config = dict(
    model='contrastive image-text model',
    dataset='regions of photos with short descriptions (Visual Genome)',
    train_examples=50862,
    image_size=48,
    crop_scale_min=1,
    horizontal_flip=True,
    translate=0.12,
    tokenizer='word',
    vocab_size=6471,
    loss='softmax',
    embed_dim=256,
    encoder_arch='mlp_mixer',
    encoder_norm='layernorm',
    encoder_norm_position='pre',
    encoder_activation='gelu',
    encoder_mlp_ratio=4,
    encoder_parallel_block=False,
    encoder_dropout=0.1,
    encoder_inner_norm=False,
    encoder_patch_size=[4, 4],
    encoder_conv_stem=False,
    encoder_layers=6,
    encoder_width=320,
    text_encoder_causal=False,
    text_encoder_width=256,
    text_encoder_layers=6,
    text_encoder_norm='layernorm',
    text_encoder_norm_position='pre',
    text_encoder_activation='swiglu',
    text_encoder_mlp_ratio=2.67,
    text_encoder_head_dim=16,
    text_encoder_fused_qkv=True,
    text_encoder_bias='all',
    text_encoder_qk_norm=False,
    text_encoder_layer_scale_init=0.01,
    text_encoder_parallel_block=False,
    text_encoder_inner_norm=False,
    text_encoder_positions='rope',
    init='trunc_normal_002',
    residual_init='none',
    optimizer='muon',
    muon_scale='match_rms_adamw',
    lr=0.0026,
    momentum=0.95,
    nesterov=True,
    orthogonalizer='newton_schulz_5',
    adamw_lr_other_params=0.0009,
    grad_clip=1.0,
    steps=7000,
    batch_size=256,
    epochs=35.2,
    lr_schedule='linear',
    final_lr_fraction=0,
    warmup_steps=350,
    weight_decay=0.4,
    adamw_weight_decay_other_params=0.05,
)
Rows from block 2 of the text encoder, named by matrix and row number. Rows with one number belong to one neuron. Each number is 200 + 20 x the weight over its row's rms, rounded and kept within 0 to 999. All counts start at 0. After the name is the row's rms in percent of the matrix's.
# gate: MLP gate (text_encoder.blocks.2.mlp.gate.weight, 672x256), inputs 0-127
# fc1: MLP up (text_encoder.blocks.2.mlp.fc1.weight, 672x256), inputs 0-127
# fc2: MLP down (text_encoder.blocks.2.mlp.fc2.weight, 256x672, transposed), outputs 0-127
gate.46,126,166,200,203,246,219,212,206,233,182,196,233,192,177,192,181,244,194,216,199,197,209,228,186,204,232,206,181,201,226,196,215,184,203,176,181,211,164,178,228,226,203,177,221,224,192,189,209,197,238,200,173,230,204,197,211,229,161,170,261,173,174,216,190,216,205,200,192,207,224,211,169,179,201,172,197,204,181,201,214,236,220,176,183,206,205,206,212,177,198,207,198,169,188,220,194,217,187,186,238,206,206,179,176,186,223,220,192,181,231,204,194,180,206,217,222,198,183,197,213,180,219,195,175,206,219,181,216,191
gate.47,026,199,200,180,215,179,181,218,206,177,199,197,175,237,166,203,173,181,178,230,223,206,221,211,190,177,165,165,204,244,203,172,177,194,201,160,222,199,230,188,162,225,228,188,199,222,200,211,208,218,219,217,216,193,207,222,187,152,174,179,200,188,212,195,193,227,164,214,199,194,186,214,180,176,175,188,209,152,184,193,216,229,190,202,237,176,214,188,184,231,202,199,193,200,187,203,187,194,235,172,185,233,167,179,176,194,195,199,226,225,273,180,229,197,225,195,195,205,197,199,223,225,199,215,200,217,227,184,211
gate.48,132,208,223,175,186,242,195,207,157,179,183,195,212,205,214,229,203,203,212,202,220,219,181,184,172,173,217,199,190,224,233,211,233,203,175,230,180,237,203,202,250,197,187,207,230,225,203,204,218,190,217,197,185,165,191,167,172,188,191,190,216,217,192,194,193,245,171,194,178,197,168,214,222,240,256,165,183,184,200,218,208,202,205,206,197,202,203,208,200,238,193,172,179,239,192,198,200,177,209,206,176,170,185,197,191,232,166,220,195,196,225,163,193,234,214,215,179,191,205,183,187,176,224,214,212,211,172,198,193
gate.49,009,188,218,214,217,212,221,140,183,193,205,209,193,175,198,187,205,222,205,162,236,175,162,205,173,181,182,197,133,184,187,191,208,204,211,171,204,204,214,200,175,192,226,197,207,206,177,215,222,207,210,192,184,185,194,190,207,197,192,190,192,192,172,236,184,239,206,194,209,203,176,213,211,228,210,212,214,183,190,225,183,242,204,181,181,225,163,220,208,199,192,234,182,203,197,212,217,195,205,226,216,183,186,175,203,178,223,223,165,225,200,182,206,200,186,191,196,186,212,189,205,184,183,226,211,216,178,188,188
gate.50,139,208,157,229,215,210,211,174,173,192,179,180,224,261,197,198,175,189,232,211,219,246,204,203,202,185,218,226,203,178,181,243,229,200,181,183,205,209,199,212,209,213,237,215,185,203,220,192,202,227,221,190,191,218,174,244,197,217,207,184,221,234,172,191,190,201,222,215,228,239,177,183,217,187,206,198,196,183,221,215,227,176,186,184,181,211,206,199,182,252,202,208,226,232,190,203,231,178,195,215,201,173,179,234,182,169,215,177,212,208,229,187,161,191,195,202,205,203,202,217,205,220,194,148,191,206,178,188,255
gate.51,146,194,177,180,194,198,249,220,192,176,200,206,214,205,204,240,210,205,183,201,201,219,206,183,192,250,210,195,194,226,223,189,205,169,166,211,211,210,193,194,166,186,195,199,202,197,180,218,175,164,193,226,208,201,176,179,212,236,180,196,232,182,207,204,182,208,222,209,211,209,201,197,204,197,200,226,222,202,206,199,235,208,204,166,208,147,185,228,190,206,225,207,216,184,183,189,217,191,251,179,182,223,246,186,217,169,205,236,189,237,188,214,222,237,175,196,179,173,186,222,175,202,213,186,182,174,216,190,205
gate.52,132,191,214,204,218,179,183,189,185,188,190,239,214,191,171,183,186,230,243,205,222,206,169,176,203,192,197,218,189,213,198,208,214,198,190,170,217,159,219,191,208,209,183,225,192,178,210,216,230,201,210,183,212,173,199,210,179,217,222,199,207,167,184,176,190,179,184,195,216,171,202,168,217,228,207,231,194,184,205,181,184,192,199,192,194,211,222,220,163,224,166,195,224,215,179,212,214,189,205,185,187,149,222,167,221,176,184,238,182,206,214,237,206,188,191,230,205,224,198,158,208,187,233,166,205,226,186,235,176
gate.53,023,184,162,219,198,200,198,169,216,202,197,193,215,209,238,173,215,196,186,167,199,212,207,212,200,219,208,167,237,215,182,186,208,204,215,181,212,204,187,211,256,198,176,186,168,189,238,190,194,171,216,188,217,190,188,252,226,207,186,184,178,250,184,210,211,170,211,172,163,221,259,200,189,185,228,186,201,233,219,194,181,180,208,187,198,204,175,187,202,212,219,185,212,198,206,185,237,192,180,179,194,196,206,191,173,218,161,204,199,189,216,233,223,235,228,193,161,183,177,200,213,198,176,137,167,201,173,235,189
gate.54,147,221,217,215,157,203,210,201,211,193,199,220,156,236,190,200,202,219,211,192,191,210,223,215,188,192,186,204,239,196,200,212,197,216,179,205,198,176,159,224,183,201,236,228,219,173,206,179,208,218,197,207,207,196,203,235,182,166,211,203,172,211,201,190,191,219,191,199,198,162,183,220,212,226,182,259,154,214,207,162,192,197,212,186,215,143,217,195,213,251,182,197,208,182,177,206,225,207,220,225,174,188,203,190,172,161,232,197,178,186,188,191,189,200,177,204,182,192,213,195,210,197,189,195,171,210,188,192,212
gate.55,164,195,190,187,242,193,193,231,203,228,215,213,185,220,170,156,213,172,201,224,207,205,181,247,181,217,225,214,184,177,203,164,223,204,211,186,201,192,213,173,209,170,204,207,177,196,253,190,188,210,207,195,225,167,214,221,190,209,185,187,222,192,217,196,171,170,214,196,194,182,215,203,191,218,206,210,189,204,185,226,210,200,193,213,198,189,186,224,207,227,179,231,222,200,206,171,168,157,204,229,161,211,191,182,193,178,220,226,202,189,211,194,185,228,205,222,173,192,236,198,208,213,193,186,176,200,195,210,194
gate.56,091,218,179,193,193,217,236,196,183,191,221,203,190,182,208,207,213,199,196,216,231,209,184,192,196,207,208,233,184,186,196,236,205,218,192,192,199,193,182,172,217,194,185,217,187,180,196,197,231,234,215,202,207,216,219,195,212,198,189,166,180,182,167,176,196,211,212,205,207,220,195,184,195,230,181,188,211,195,179,237,199,171,181,203,215,211,208,211,213,175,209,190,192,188,215,172,205,179,239,196,203,179,166,234,185,196,214,210,203,206,197,195,170,192,159,230,163,221,200,158,231,234,208,202,192,212,227,208,217
gate.57,078,214,197,225,180,197,179,230,204,241,165,238,219,194,217,204,180,204,163,177,219,204,191,160,203,158,194,203,170,182,186,174,197,193,224,195,205,184,210,194,191,211,179,199,201,216,241,234,231,192,202,226,230,154,199,228,205,195,201,166,174,203,202,171,185,202,198,182,185,180,193,185,226,206,222,208,229,192,221,196,218,171,193,203,183,195,229,196,198,236,242,192,171,190,194,204,217,192,201,229,203,208,226,181,173,207,209,212,180,225,192,212,174,186,203,236,190,202,184,197,180,253,209,197,192,180,181,189,191
gate.58,131,220,218,226,196,215,188,175,204,214,192,173,223,209,203,218,159,201,207,204,203,223,240,242,207,199,161,236,188,185,199,224,184,219,185,256,249,185,208,181,196,188,185,240,179,203,186,211,206,194,219,189,186,201,206,202,181,215,170,174,195,194,167,197,176,225,216,177,220,204,178,156,230,197,205,219,199,233,216,269,192,191,167,206,193,206,180,194,189,191,206,203,210,225,210,190,224,178,219,207,189,173,193,255,175,200,213,190,187,200,181,176,205,184,223,170,219,193,201,220,170,184,221,204,182,209,184,200,214
gate.59,143,208,200,202,208,199,184,202,181,202,176,190,152,189,186,200,189,227,184,172,233,227,175,210,157,141,202,227,210,206,202,205,198,180,196,187,191,215,211,206,215,223,165,214,166,190,179,204,161,237,214,205,215,168,207,210,182,160,216,204,208,196,191,227,225,194,169,207,209,182,163,200,176,220,195,205,213,232,207,212,192,210,199,192,178,190,220,223,189,237,219,231,199,184,218,199,200,172,197,187,190,194,190,193,182,235,213,172,177,175,235,224,184,216,188,202,213,203,201,201,195,217,222,214,204,197,192,186,203
gate.60,130,202,205,213,199,213,188,211,240,199,195,174,211,216,202,199,174,188,213,192,189,206,189,173,202,203,194,229,180,204,176,191,248,197,183,217,227,187,219,192,229,203,204,184,211,235,187,193,226,191,205,247,177,180,198,185,192,228,181,198,172,193,193,196,220,168,174,193,166,223,198,191,200,216,197,187,199,190,168,200,180,198,189,201,218,181,218,189,194,172,206,165,170,195,239,200,195,160,215,256,198,156,194,208,213,229,189,238,213,174,194,239,198,175,183,209,214,193,206,220,172,195,213,194,219,205,211,205,209
gate.61,106,204,198,223,193,187,184,204,225,206,181,229,198,183,222,175,218,207,180,218,193,205,202,217,147,218,184,199,170,203,162,202,191,184,178,217,164,170,189,208,211,205,155,200,229,188,202,186,185,204,221,180,189,194,189,209,164,221,197,213,172,209,189,156,211,166,174,168,213,190,199,235,211,198,182,205,204,217,164,156,194,186,155,230,187,171,204,212,190,217,208,191,214,200,182,229,211,233,210,179,218,223,193,176,203,258,185,192,185,220,204,189,226,192,170,222,224,193,229,184,181,185,228,185,250,160,212,212,202
gate.62,109,208,213,196,228,166,241,203,175,165,147,207,191,189,211,219,171,193,211,185,201,209,204,219,200,162,206,207,191,203,191,200,218,213,222,206,184,178,213,175,189,231,211,184,229,202,184,221,206,182,188,197,218,212,204,168,221,200,226,204,192,245,208,238,176,185,182,204,189,171,185,228,213,204,146,192,180,216,194,204,229,207,191,211,217,185,181,193,215,181,156,181,184,198,207,210,186,191,230,207,163,195,206,207,214,217,211,222,210,222,203,185,173,206,218,199,222,187,202,231,238,209,192,227,187,200,213,173,197
fc1.46,124,203,215,191,225,191,211,211,212,181,220,243,180,203,206,184,207,209,220,207,195,200,211,228,172,202,192,201,183,231,200,165,208,189,211,217,187,205,179,200,182,229,204,173,178,172,168,170,185,224,178,182,175,217,197,173,212,199,201,170,183,221,185,163,184,230,200,202,202,208,246,182,205,199,223,188,191,198,204,235,200,221,203,200,210,210,174,211,185,196,204,210,168,210,177,173,225,230,209,223,176,172,255,169,217,212,236,189,181,199,208,241,190,191,227,221,199,191,195,221,203,219,191,186,181,205,193,217,183
fc1.47,027,181,196,201,175,173,218,237,204,195,197,197,191,168,247,228,187,231,233,219,208,186,211,191,196,160,217,244,195,175,180,203,199,224,215,233,177,187,193,190,216,209,195,237,211,205,231,194,183,200,198,168,210,236,183,191,197,208,220,241,207,229,188,190,181,172,224,192,197,190,216,186,225,233,221,212,192,193,162,186,201,140,206,233,170,206,191,184,222,202,205,172,183,182,202,221,223,172,186,206,231,199,202,182,178,212,158,213,200,200,208,177,208,189,199,208,204,192,211,194,192,183,215,214,211,180,189,214,200
fc1.48,130,196,193,182,200,205,224,184,166,169,201,206,211,211,172,214,209,206,175,185,218,219,219,181,162,202,221,238,197,220,191,195,222,205,186,211,228,211,195,202,227,217,166,184,198,218,220,216,227,179,217,197,208,180,229,166,207,219,224,170,209,218,167,160,185,196,177,213,190,187,185,183,167,205,213,186,215,190,216,223,188,201,216,170,209,224,176,172,224,205,186,201,194,206,202,204,188,224,257,202,195,179,191,194,157,186,217,180,178,208,219,200,177,185,197,222,184,227,179,187,162,205,191,192,226,221,175,204,194
fc1.49,009,159,191,193,183,200,233,162,216,192,184,199,198,208,212,181,219,171,202,210,191,200,207,189,217,225,218,197,208,173,183,201,227,188,220,190,197,188,226,206,219,215,193,179,215,205,161,201,222,183,180,201,199,220,217,193,166,214,177,206,181,229,198,173,263,184,202,225,228,204,159,159,185,198,183,207,201,190,204,212,201,184,186,201,226,210,198,218,253,209,163,208,213,187,200,176,205,215,196,171,178,175,195,217,192,191,205,213,190,211,167,203,182,217,182,193,228,202,228,207,196,175,234,208,208,217,191,182,208
fc1.50,138,205,205,184,155,215,187,222,223,227,162,172,199,151,204,199,216,190,177,189,190,154,166,196,191,205,172,184,207,214,235,177,199,195,218,212,170,208,191,190,169,203,170,170,171,179,182,217,196,195,210,236,202,203,197,170,205,196,191,237,178,184,233,199,206,190,194,193,166,183,221,194,218,182,205,215,205,240,197,169,179,205,219,207,201,190,211,205,198,223,170,164,223,201,197,179,202,205,194,170,168,215,219,189,223,211,203,175,184,202,218,199,181,197,200,215,189,212,201,237,204,167,226,214,217,204,203,209,163
fc1.51,143,217,203,201,218,168,207,190,175,210,194,200,206,209,198,194,212,206,182,195,183,197,196,251,194,227,176,193,138,219,186,229,218,211,215,166,156,206,203,215,186,159,179,191,224,199,240,200,210,200,184,221,218,220,167,213,159,220,191,202,203,185,212,251,200,189,174,175,195,244,196,198,199,195,200,211,232,187,194,165,184,216,195,203,197,186,209,178,202,220,242,212,219,212,204,185,207,206,206,202,215,203,196,204,189,172,230,157,209,164,184,212,209,192,186,186,187,172,207,203,208,187,184,226,207,210,187,213,212
fc1.52,137,228,219,224,165,227,201,210,201,201,190,223,177,225,211,187,232,161,227,191,214,231,206,170,178,205,217,219,184,200,201,208,151,201,202,189,180,184,220,220,180,195,228,202,226,203,197,190,223,214,186,209,214,177,176,224,195,173,154,159,209,227,189,214,185,219,144,222,210,224,176,207,217,213,204,176,194,189,234,200,191,202,233,240,213,176,213,179,203,242,223,185,173,252,209,181,214,199,197,186,204,215,195,225,174,189,204,182,226,224,188,182,179,227,190,196,186,186,209,202,218,171,178,203,157,172,219,216,195
fc1.53,025,202,209,188,154,198,188,185,207,191,191,179,193,220,203,184,158,183,205,216,198,227,193,188,217,174,187,192,176,147,176,211,173,217,196,216,175,223,199,214,218,169,185,209,199,196,199,202,206,233,226,198,200,185,204,178,209,209,199,212,209,191,233,200,225,231,184,185,196,178,175,198,203,179,179,202,207,178,213,183,208,190,219,261,190,198,202,210,211,173,194,219,199,220,182,203,177,202,216,207,224,218,209,201,224,209,206,215,197,233,177,200,190,188,199,205,202,217,237,188,162,166,205,193,204,156,238,160,204
fc1.54,147,180,169,186,233,224,182,208,175,186,190,188,179,164,174,185,204,231,190,207,193,224,183,203,216,194,203,235,240,202,219,204,191,223,203,208,207,199,205,185,226,206,138,213,189,199,218,180,214,205,198,208,185,202,219,197,209,209,193,198,182,173,228,206,180,195,209,202,172,185,226,196,222,163,196,172,195,221,203,190,229,185,178,214,196,220,211,185,219,210,187,245,189,214,188,253,165,217,199,196,211,208,180,208,195,226,193,228,173,211,229,193,216,198,205,214,245,207,218,215,227,190,215,213,224,183,204,231,169
fc1.55,169,211,248,180,182,226,196,189,169,191,193,165,207,202,237,193,203,217,209,179,200,212,236,181,239,184,207,193,229,229,199,228,186,192,210,217,214,197,166,194,196,214,241,197,237,166,135,240,205,226,174,191,193,190,152,197,220,231,236,209,200,181,179,207,211,204,203,197,210,168,201,179,197,177,200,177,200,196,205,208,214,207,208,207,217,181,225,202,169,215,223,194,183,172,197,233,200,182,194,198,279,191,204,194,220,220,224,194,205,185,184,174,216,169,185,171,228,202,216,165,191,159,190,247,205,188,199,177,198
fc1.56,094,264,205,189,190,166,198,182,217,232,186,179,231,219,190,175,223,165,179,202,157,169,193,208,212,226,199,216,194,170,222,190,165,211,197,236,218,186,228,167,231,187,210,203,200,199,178,218,208,214,183,211,215,193,211,152,196,213,169,200,184,202,158,225,185,217,205,200,230,185,188,213,234,236,199,192,168,197,214,179,209,170,201,188,211,215,220,191,202,185,181,171,208,210,204,196,191,202,181,186,229,199,203,226,213,219,178,199,206,231,197,164,197,189,219,180,179,205,207,225,187,170,202,240,192,200,215,204,178
fc1.57,082,199,207,216,217,187,158,253,209,228,200,214,180,203,227,224,205,191,197,223,233,185,185,191,203,173,196,174,189,193,222,219,175,171,213,184,176,186,208,223,188,189,187,164,237,169,261,232,208,184,210,247,212,174,191,198,196,182,204,195,184,191,204,186,198,208,218,173,180,184,233,199,210,183,169,218,187,190,174,215,209,170,206,200,171,204,201,209,205,225,199,196,179,202,191,209,194,194,195,215,160,208,219,164,169,171,186,154,192,233,218,183,193,184,181,216,204,236,194,190,176,209,213,203,196,155,177,213,167
fc1.58,127,199,193,190,165,206,208,190,218,201,224,188,185,217,212,199,227,223,199,176,201,221,222,196,233,186,227,185,232,201,186,168,191,227,226,219,181,192,186,221,221,189,232,196,175,186,176,211,188,189,218,237,199,172,180,185,192,214,222,198,239,255,196,193,207,217,189,223,167,157,215,187,188,216,198,187,185,217,217,216,179,188,220,221,201,182,192,177,198,203,223,225,184,210,220,200,167,203,219,217,213,188,208,166,202,230,176,180,188,191,179,214,171,181,218,229,193,205,174,188,217,180,179,229,185,243,185,197,208
fc1.59,145,225,206,219,177,205,203,187,157,194,196,221,195,187,244,219,214,187,221,242,236,190,199,183,174,214,213,181,172,198,203,231,212,200,204,189,188,190,204,175,210,171,209,210,177,200,185,190,222,201,191,213,202,194,200,188,226,226,191,168,204,166,201,194,194,182,191,218,161,213,229,150,161,235,221,142,233,239,197,225,196,222,172,202,240,178,214,179,213,206,188,193,197,221,177,205,177,185,198,215,196,205,200,209,177,184,177,194,198,174,196,211,206,204,183,212,205,210,191,198,217,219,194,161,157,249,208,222,192
fc1.60,133,148,213,205,216,201,206,187,174,204,204,173,218,205,235,172,224,202,205,185,228,221,199,193,203,193,186,194,229,209,246,194,186,211,240,200,178,216,213,220,167,201,186,208,191,191,250,178,204,193,194,209,184,205,206,186,256,199,216,173,182,195,186,197,208,226,197,155,204,196,205,174,169,191,176,220,206,192,220,186,217,199,211,178,165,196,190,182,193,180,220,219,192,208,216,223,219,192,195,182,169,221,185,166,198,183,177,215,219,218,235,199,224,214,219,215,184,177,185,212,210,202,180,205,201,155,152,198,225
fc1.61,103,199,163,198,205,177,226,207,202,197,204,201,205,206,242,222,188,215,208,215,185,181,221,220,149,177,228,211,194,184,192,189,192,179,208,205,201,150,241,227,176,218,208,183,173,229,204,215,214,190,203,183,203,193,217,172,217,244,172,182,224,195,187,180,208,185,215,191,172,194,155,213,204,182,190,196,196,212,178,210,186,213,202,217,225,185,186,220,174,212,175,207,201,154,203,236,213,199,195,198,203,198,168,213,223,188,216,173,167,205,193,194,194,219,222,212,186,174,185,198,180,193,171,169,192,182,153,204,196
fc1.62,114,185,178,205,214,204,264,172,193,187,189,209,174,198,174,202,219,183,193,188,180,216,196,195,188,200,209,238,232,221,192,198,240,196,181,173,208,206,187,219,226,183,202,190,163,200,180,216,200,193,215,190,238,189,180,245,208,168,144,218,206,182,195,205,186,169,216,195,196,182,175,214,182,203,193,182,155,217,183,181,210,201,174,222,204,162,227,173,216,214,225,197,189,210,213,210,190,210,222,229,180,193,231,220,152,179,208,189,222,197,192,168,171,224,169,201,186,218,216,186,183,200,204,163,206,194,202,190,205
fc2.46,122,212,225,184,192,195,179,248,216,225,217,223,188,185,183,172,180,168,175,231,198,219,215,193,180,170,187,228,202,196,175,218,200,210,237,220,218,182,192,212,227,200,200,203,204,221,197,191,177,185,147,175,179,147,200,200,220,223,193,192,212,206,158,221,208,199,187,173,189,187,201,184,205,215,202,167,184,183,188,195,184,165,192,181,217,163,223,196,216,226,206,208,215,199,197,187,176,152,221,199,182,178,192,201,225,164,244,179,184,172,221,176,194,178,213,168,162,223,175,168,201,211,205,235,203,203,217,212,194
fc2.47,029,192,183,222,228,210,191,187,204,179,173,203,168,188,178,164,222,210,208,203,198,184,207,234,202,209,212,162,197,181,211,237,214,223,236,186,193,187,196,183,193,207,211,228,206,211,166,194,190,182,184,187,184,190,191,165,174,228,205,233,186,175,212,169,182,200,220,188,209,147,189,162,236,218,222,237,197,180,209,205,189,216,190,187,184,160,177,192,197,188,193,173,196,172,211,158,203,189,163,220,177,199,216,179,206,185,180,208,192,193,185,209,219,193,197,233,178,180,208,184,194,160,200,196,196,188,208,179,205
fc2.48,128,210,196,199,220,172,179,201,179,227,214,217,189,210,216,212,178,211,224,197,186,191,243,237,188,198,203,198,214,215,200,213,196,184,187,215,220,196,202,206,219,210,210,202,190,163,144,189,173,210,173,192,185,203,203,237,175,226,171,195,198,250,227,218,220,211,194,194,172,196,187,202,220,203,193,225,176,189,215,192,232,182,191,196,158,209,164,223,192,215,200,180,228,233,221,221,207,194,201,205,224,222,209,210,182,217,188,205,204,210,180,187,196,196,219,168,165,220,201,214,216,224,181,189,173,246,221,211,205
fc2.49,008,180,184,200,178,209,179,180,213,202,193,211,202,187,188,203,189,219,170,191,223,216,180,183,225,247,213,226,208,203,229,205,223,209,189,234,196,214,223,216,247,238,199,190,191,183,209,229,236,189,155,186,195,209,176,203,202,186,182,207,222,201,193,212,226,205,184,207,187,216,202,179,206,177,212,202,212,199,224,205,195,193,229,201,227,229,232,176,221,205,169,195,206,198,179,174,214,196,183,188,206,200,226,183,151,202,194,214,201,220,237,205,224,174,207,220,204,212,185,205,213,187,198,197,209,232,186,187,165
fc2.50,128,184,179,198,216,177,206,210,207,207,178,211,148,213,197,208,184,240,179,199,177,208,167,178,195,212,224,224,201,164,142,205,217,224,223,232,202,162,214,209,207,225,193,196,171,191,213,186,206,196,155,199,233,186,187,206,187,210,197,200,185,248,199,171,216,184,199,206,220,194,203,198,195,240,153,212,199,225,183,211,216,219,221,215,201,160,213,188,173,210,189,188,216,163,206,205,217,194,207,219,188,204,210,177,211,225,169,197,183,185,215,189,193,163,166,240,195,230,199,161,195,207,192,202,244,210,215,188,173
fc2.51,131,188,213,204,181,178,221,200,201,176,226,183,230,223,209,171,187,199,195,206,161,183,218,178,221,174,206,217,214,199,200,223,199,193,227,214,193,214,180,179,233,165,211,198,212,145,211,200,191,220,188,188,178,192,259,171,209,240,181,211,208,213,197,245,205,189,216,216,171,218,198,210,221,226,208,196,187,204,195,228,184,197,155,212,203,242,244,202,201,202,183,188,187,158,188,221,183,214,202,163,171,179,203,230,192,190,222,225,153,185,215,210,205,215,183,185,216,185,190,202,175,169,224,213,206,198,224,177,195
fc2.52,119,198,208,242,206,170,192,170,180,190,201,189,188,217,202,170,205,198,218,187,217,192,186,232,202,214,253,201,179,194,221,217,219,176,234,211,213,160,176,217,197,189,231,161,185,191,217,216,195,212,205,185,195,220,205,205,203,195,190,201,203,209,205,189,180,196,169,177,178,212,222,212,197,166,201,195,141,203,206,214,216,204,256,168,162,221,189,195,235,229,211,187,233,195,187,208,199,208,215,149,183,215,195,239,206,208,194,219,168,158,221,196,253,198,203,181,209,207,194,239,175,195,177,175,223,198,196,229,227
fc2.53,022,201,221,192,198,217,180,213,203,202,192,209,196,193,219,180,163,189,201,232,195,214,187,217,170,188,238,210,201,200,204,220,215,235,201,181,196,165,179,238,166,167,202,207,214,200,229,186,170,202,238,192,157,206,231,204,191,225,207,193,192,201,196,159,173,215,250,212,255,174,221,203,185,192,185,201,164,189,177,227,198,216,211,200,216,193,183,175,195,175,213,194,192,195,174,203,195,189,224,230,174,198,177,167,195,209,193,193,171,197,192,215,185,219,184,198,206,224,229,207,216,241,212,217,189,243,229,196,227
fc2.54,139,210,208,203,165,193,220,251,172,202,201,215,202,197,165,209,202,210,206,238,211,215,172,228,191,211,186,190,198,187,220,219,178,189,171,221,198,197,197,171,217,180,216,212,178,226,186,199,203,227,189,198,159,216,210,179,176,208,161,223,209,171,191,197,200,242,188,192,211,226,208,231,174,155,214,210,201,179,223,172,207,177,233,230,179,208,180,173,186,237,193,191,176,203,197,198,169,224,175,219,219,189,229,211,185,240,222,179,193,193,206,218,198,202,234,227,187,211,231,196,174,202,187,236,217,196,170,248,186
fc2.55,145,219,214,209,214,216,182,216,203,176,221,210,229,254,206,176,231,188,206,204,199,225,234,188,206,188,219,203,195,160,158,181,207,190,218,202,190,191,223,214,224,216,173,166,198,183,188,182,220,194,189,218,208,230,210,225,200,173,205,196,196,187,198,196,195,208,198,188,197,208,175,205,210,224,188,222,129,221,190,195,215,187,226,259,249,227,202,216,206,216,215,210,183,166,191,210,240,195,173,161,174,208,187,221,237,217,194,199,202,177,183,188,191,221,224,195,186,189,209,189,207,186,196,209,190,199,230,236,181
fc2.56,096,170,170,259,193,217,213,184,195,192,222,185,199,174,208,173,244,198,193,214,177,206,211,198,189,176,207,191,216,215,193,178,202,200,228,199,178,226,198,238,165,252,195,221,200,230,191,196,167,193,225,208,212,186,204,225,193,220,171,197,232,214,202,191,206,186,208,229,209,191,192,221,194,199,160,212,206,186,181,192,199,227,224,179,179,224,167,202,188,188,218,226,205,205,205,176,186,197,194,184,194,233,210,236,227,209,209,207,226,208,182,206,184,178,173,240,196,195,240,189,186,199,170,187,195,185,194,181,176
fc2.57,105,183,165,220,215,148,222,225,236,220,247,198,206,203,165,218,238,192,209,180,209,218,190,210,206,204,215,154,159,216,212,168,212,194,217,188,201,204,191,207,173,195,207,175,201,210,222,177,177,205,205,190,206,216,208,184,214,225,184,187,219,205,205,192,187,185,223,209,193,209,178,224,206,225,222,223,184,200,213,194,220,202,160,204,194,194,209,210,181,197,184,212,185,206,196,214,187,228,228,165,196,188,209,173,195,180,199,223,200,175,202,160,214,199,163,193,204,173,232,195,201,194,214,227,189,235,186,212,174
fc2.58,127,191,187,203,190,196,242,214,180,209,192,196,196,156,201,235,183,162,225,211,203,179,189,202,192,181,202,223,155,236,192,179,189,239,207,181,191,201,192,216,208,215,206,167,217,208,219,211,208,208,223,251,196,213,209,224,207,176,184,189,200,209,246,232,178,193,159,201,199,192,175,207,178,202,191,220,201,220,188,239,198,154,193,154,229,213,216,198,204,180,238,194,256,204,204,246,219,191,195,184,221,182,159,202,224,195,192,192,218,242,189,171,188,224,190,204,170,182,218,227,160,216,155,208,223,206,200,210,199
fc2.59,137,193,230,187,200,215,204,216,228,169,178,184,177,213,186,174,196,183,189,174,208,214,166,182,173,197,187,214,209,196,175,219,222,166,191,233,173,193,190,195,223,185,245,202,195,183,192,263,175,205,192,187,260,212,197,236,211,198,167,203,185,253,194,216,227,191,173,203,217,199,211,199,200,168,189,206,193,198,199,188,220,196,216,170,169,198,191,236,207,222,214,206,195,186,179,210,211,185,230,163,237,193,179,221,194,189,196,148,224,215,202,218,198,199,200,203,210,198,207,206,207,199,221,203,211,176,215,182,237
fc2.60,123,176,216,196,187,193,188,191,224,208,207,210,170,178,193,184,171,201,170,169,216,217,192,222,216,209,220,238,221,226,201,187,189,154,228,196,197,199,216,194,233,218,165,200,214,177,221,160,184,213,186,212,215,177,214,189,208,191,209,172,181,212,204,173,187,169,153,198,222,161,197,197,203,155,237,212,228,204,206,209,167,212,195,213,207,204,175,204,186,224,177,215,193,196,245,184,186,198,213,195,202,181,176,216,180,206,226,228,201,174,169,202,210,197,186,217,212,203,170,220,203,194,208,193,212,208,205,212,210
fc2.61,103,160,222,166,193,218,221,227,201,216,197,194,225,165,189,193,230,221,195,195,193,208,201,196,203,204,215,197,183,200,195,162,168,187,194,230,205,161,189,193,206,238,172,191,247,184,228,181,188,214,201,194,221,180,182,204,170,216,224,196,196,194,214,188,195,212,201,216,223,227,196,158,184,227,207,198,203,212,191,212,211,162,203,205,180,189,197,220,198,228,204,236,221,192,176,204,183,219,231,203,219,210,205,222,210,213,179,209,206,205,176,217,230,219,210,173,188,194,213,217,212,219,196,193,166,190,214,168,216
fc2.62,116,180,218,203,212,255,183,199,206,218,230,209,222,186,161,236,189,202,194,174,173,183,214,221,173,223,224,199,206,205,191,199,154,213,223,191,241,176,204,191,188,171,190,192,195,167,223,195,195,193,197,186,214,197,169,189,211,152,197,216,209,212,171,176,182,223,212,154,196,195,178,193,177,218,170,168,220,217,211,202,201,200,211,165,248,190,184,209,164,227,239,217,216,163,190,159,218,187,212,228,193,210,237,156,196,214,182,195,181,207,194,168,201,210,182,194,182,207,241,207,181,191,214,247,194,184,228,229,223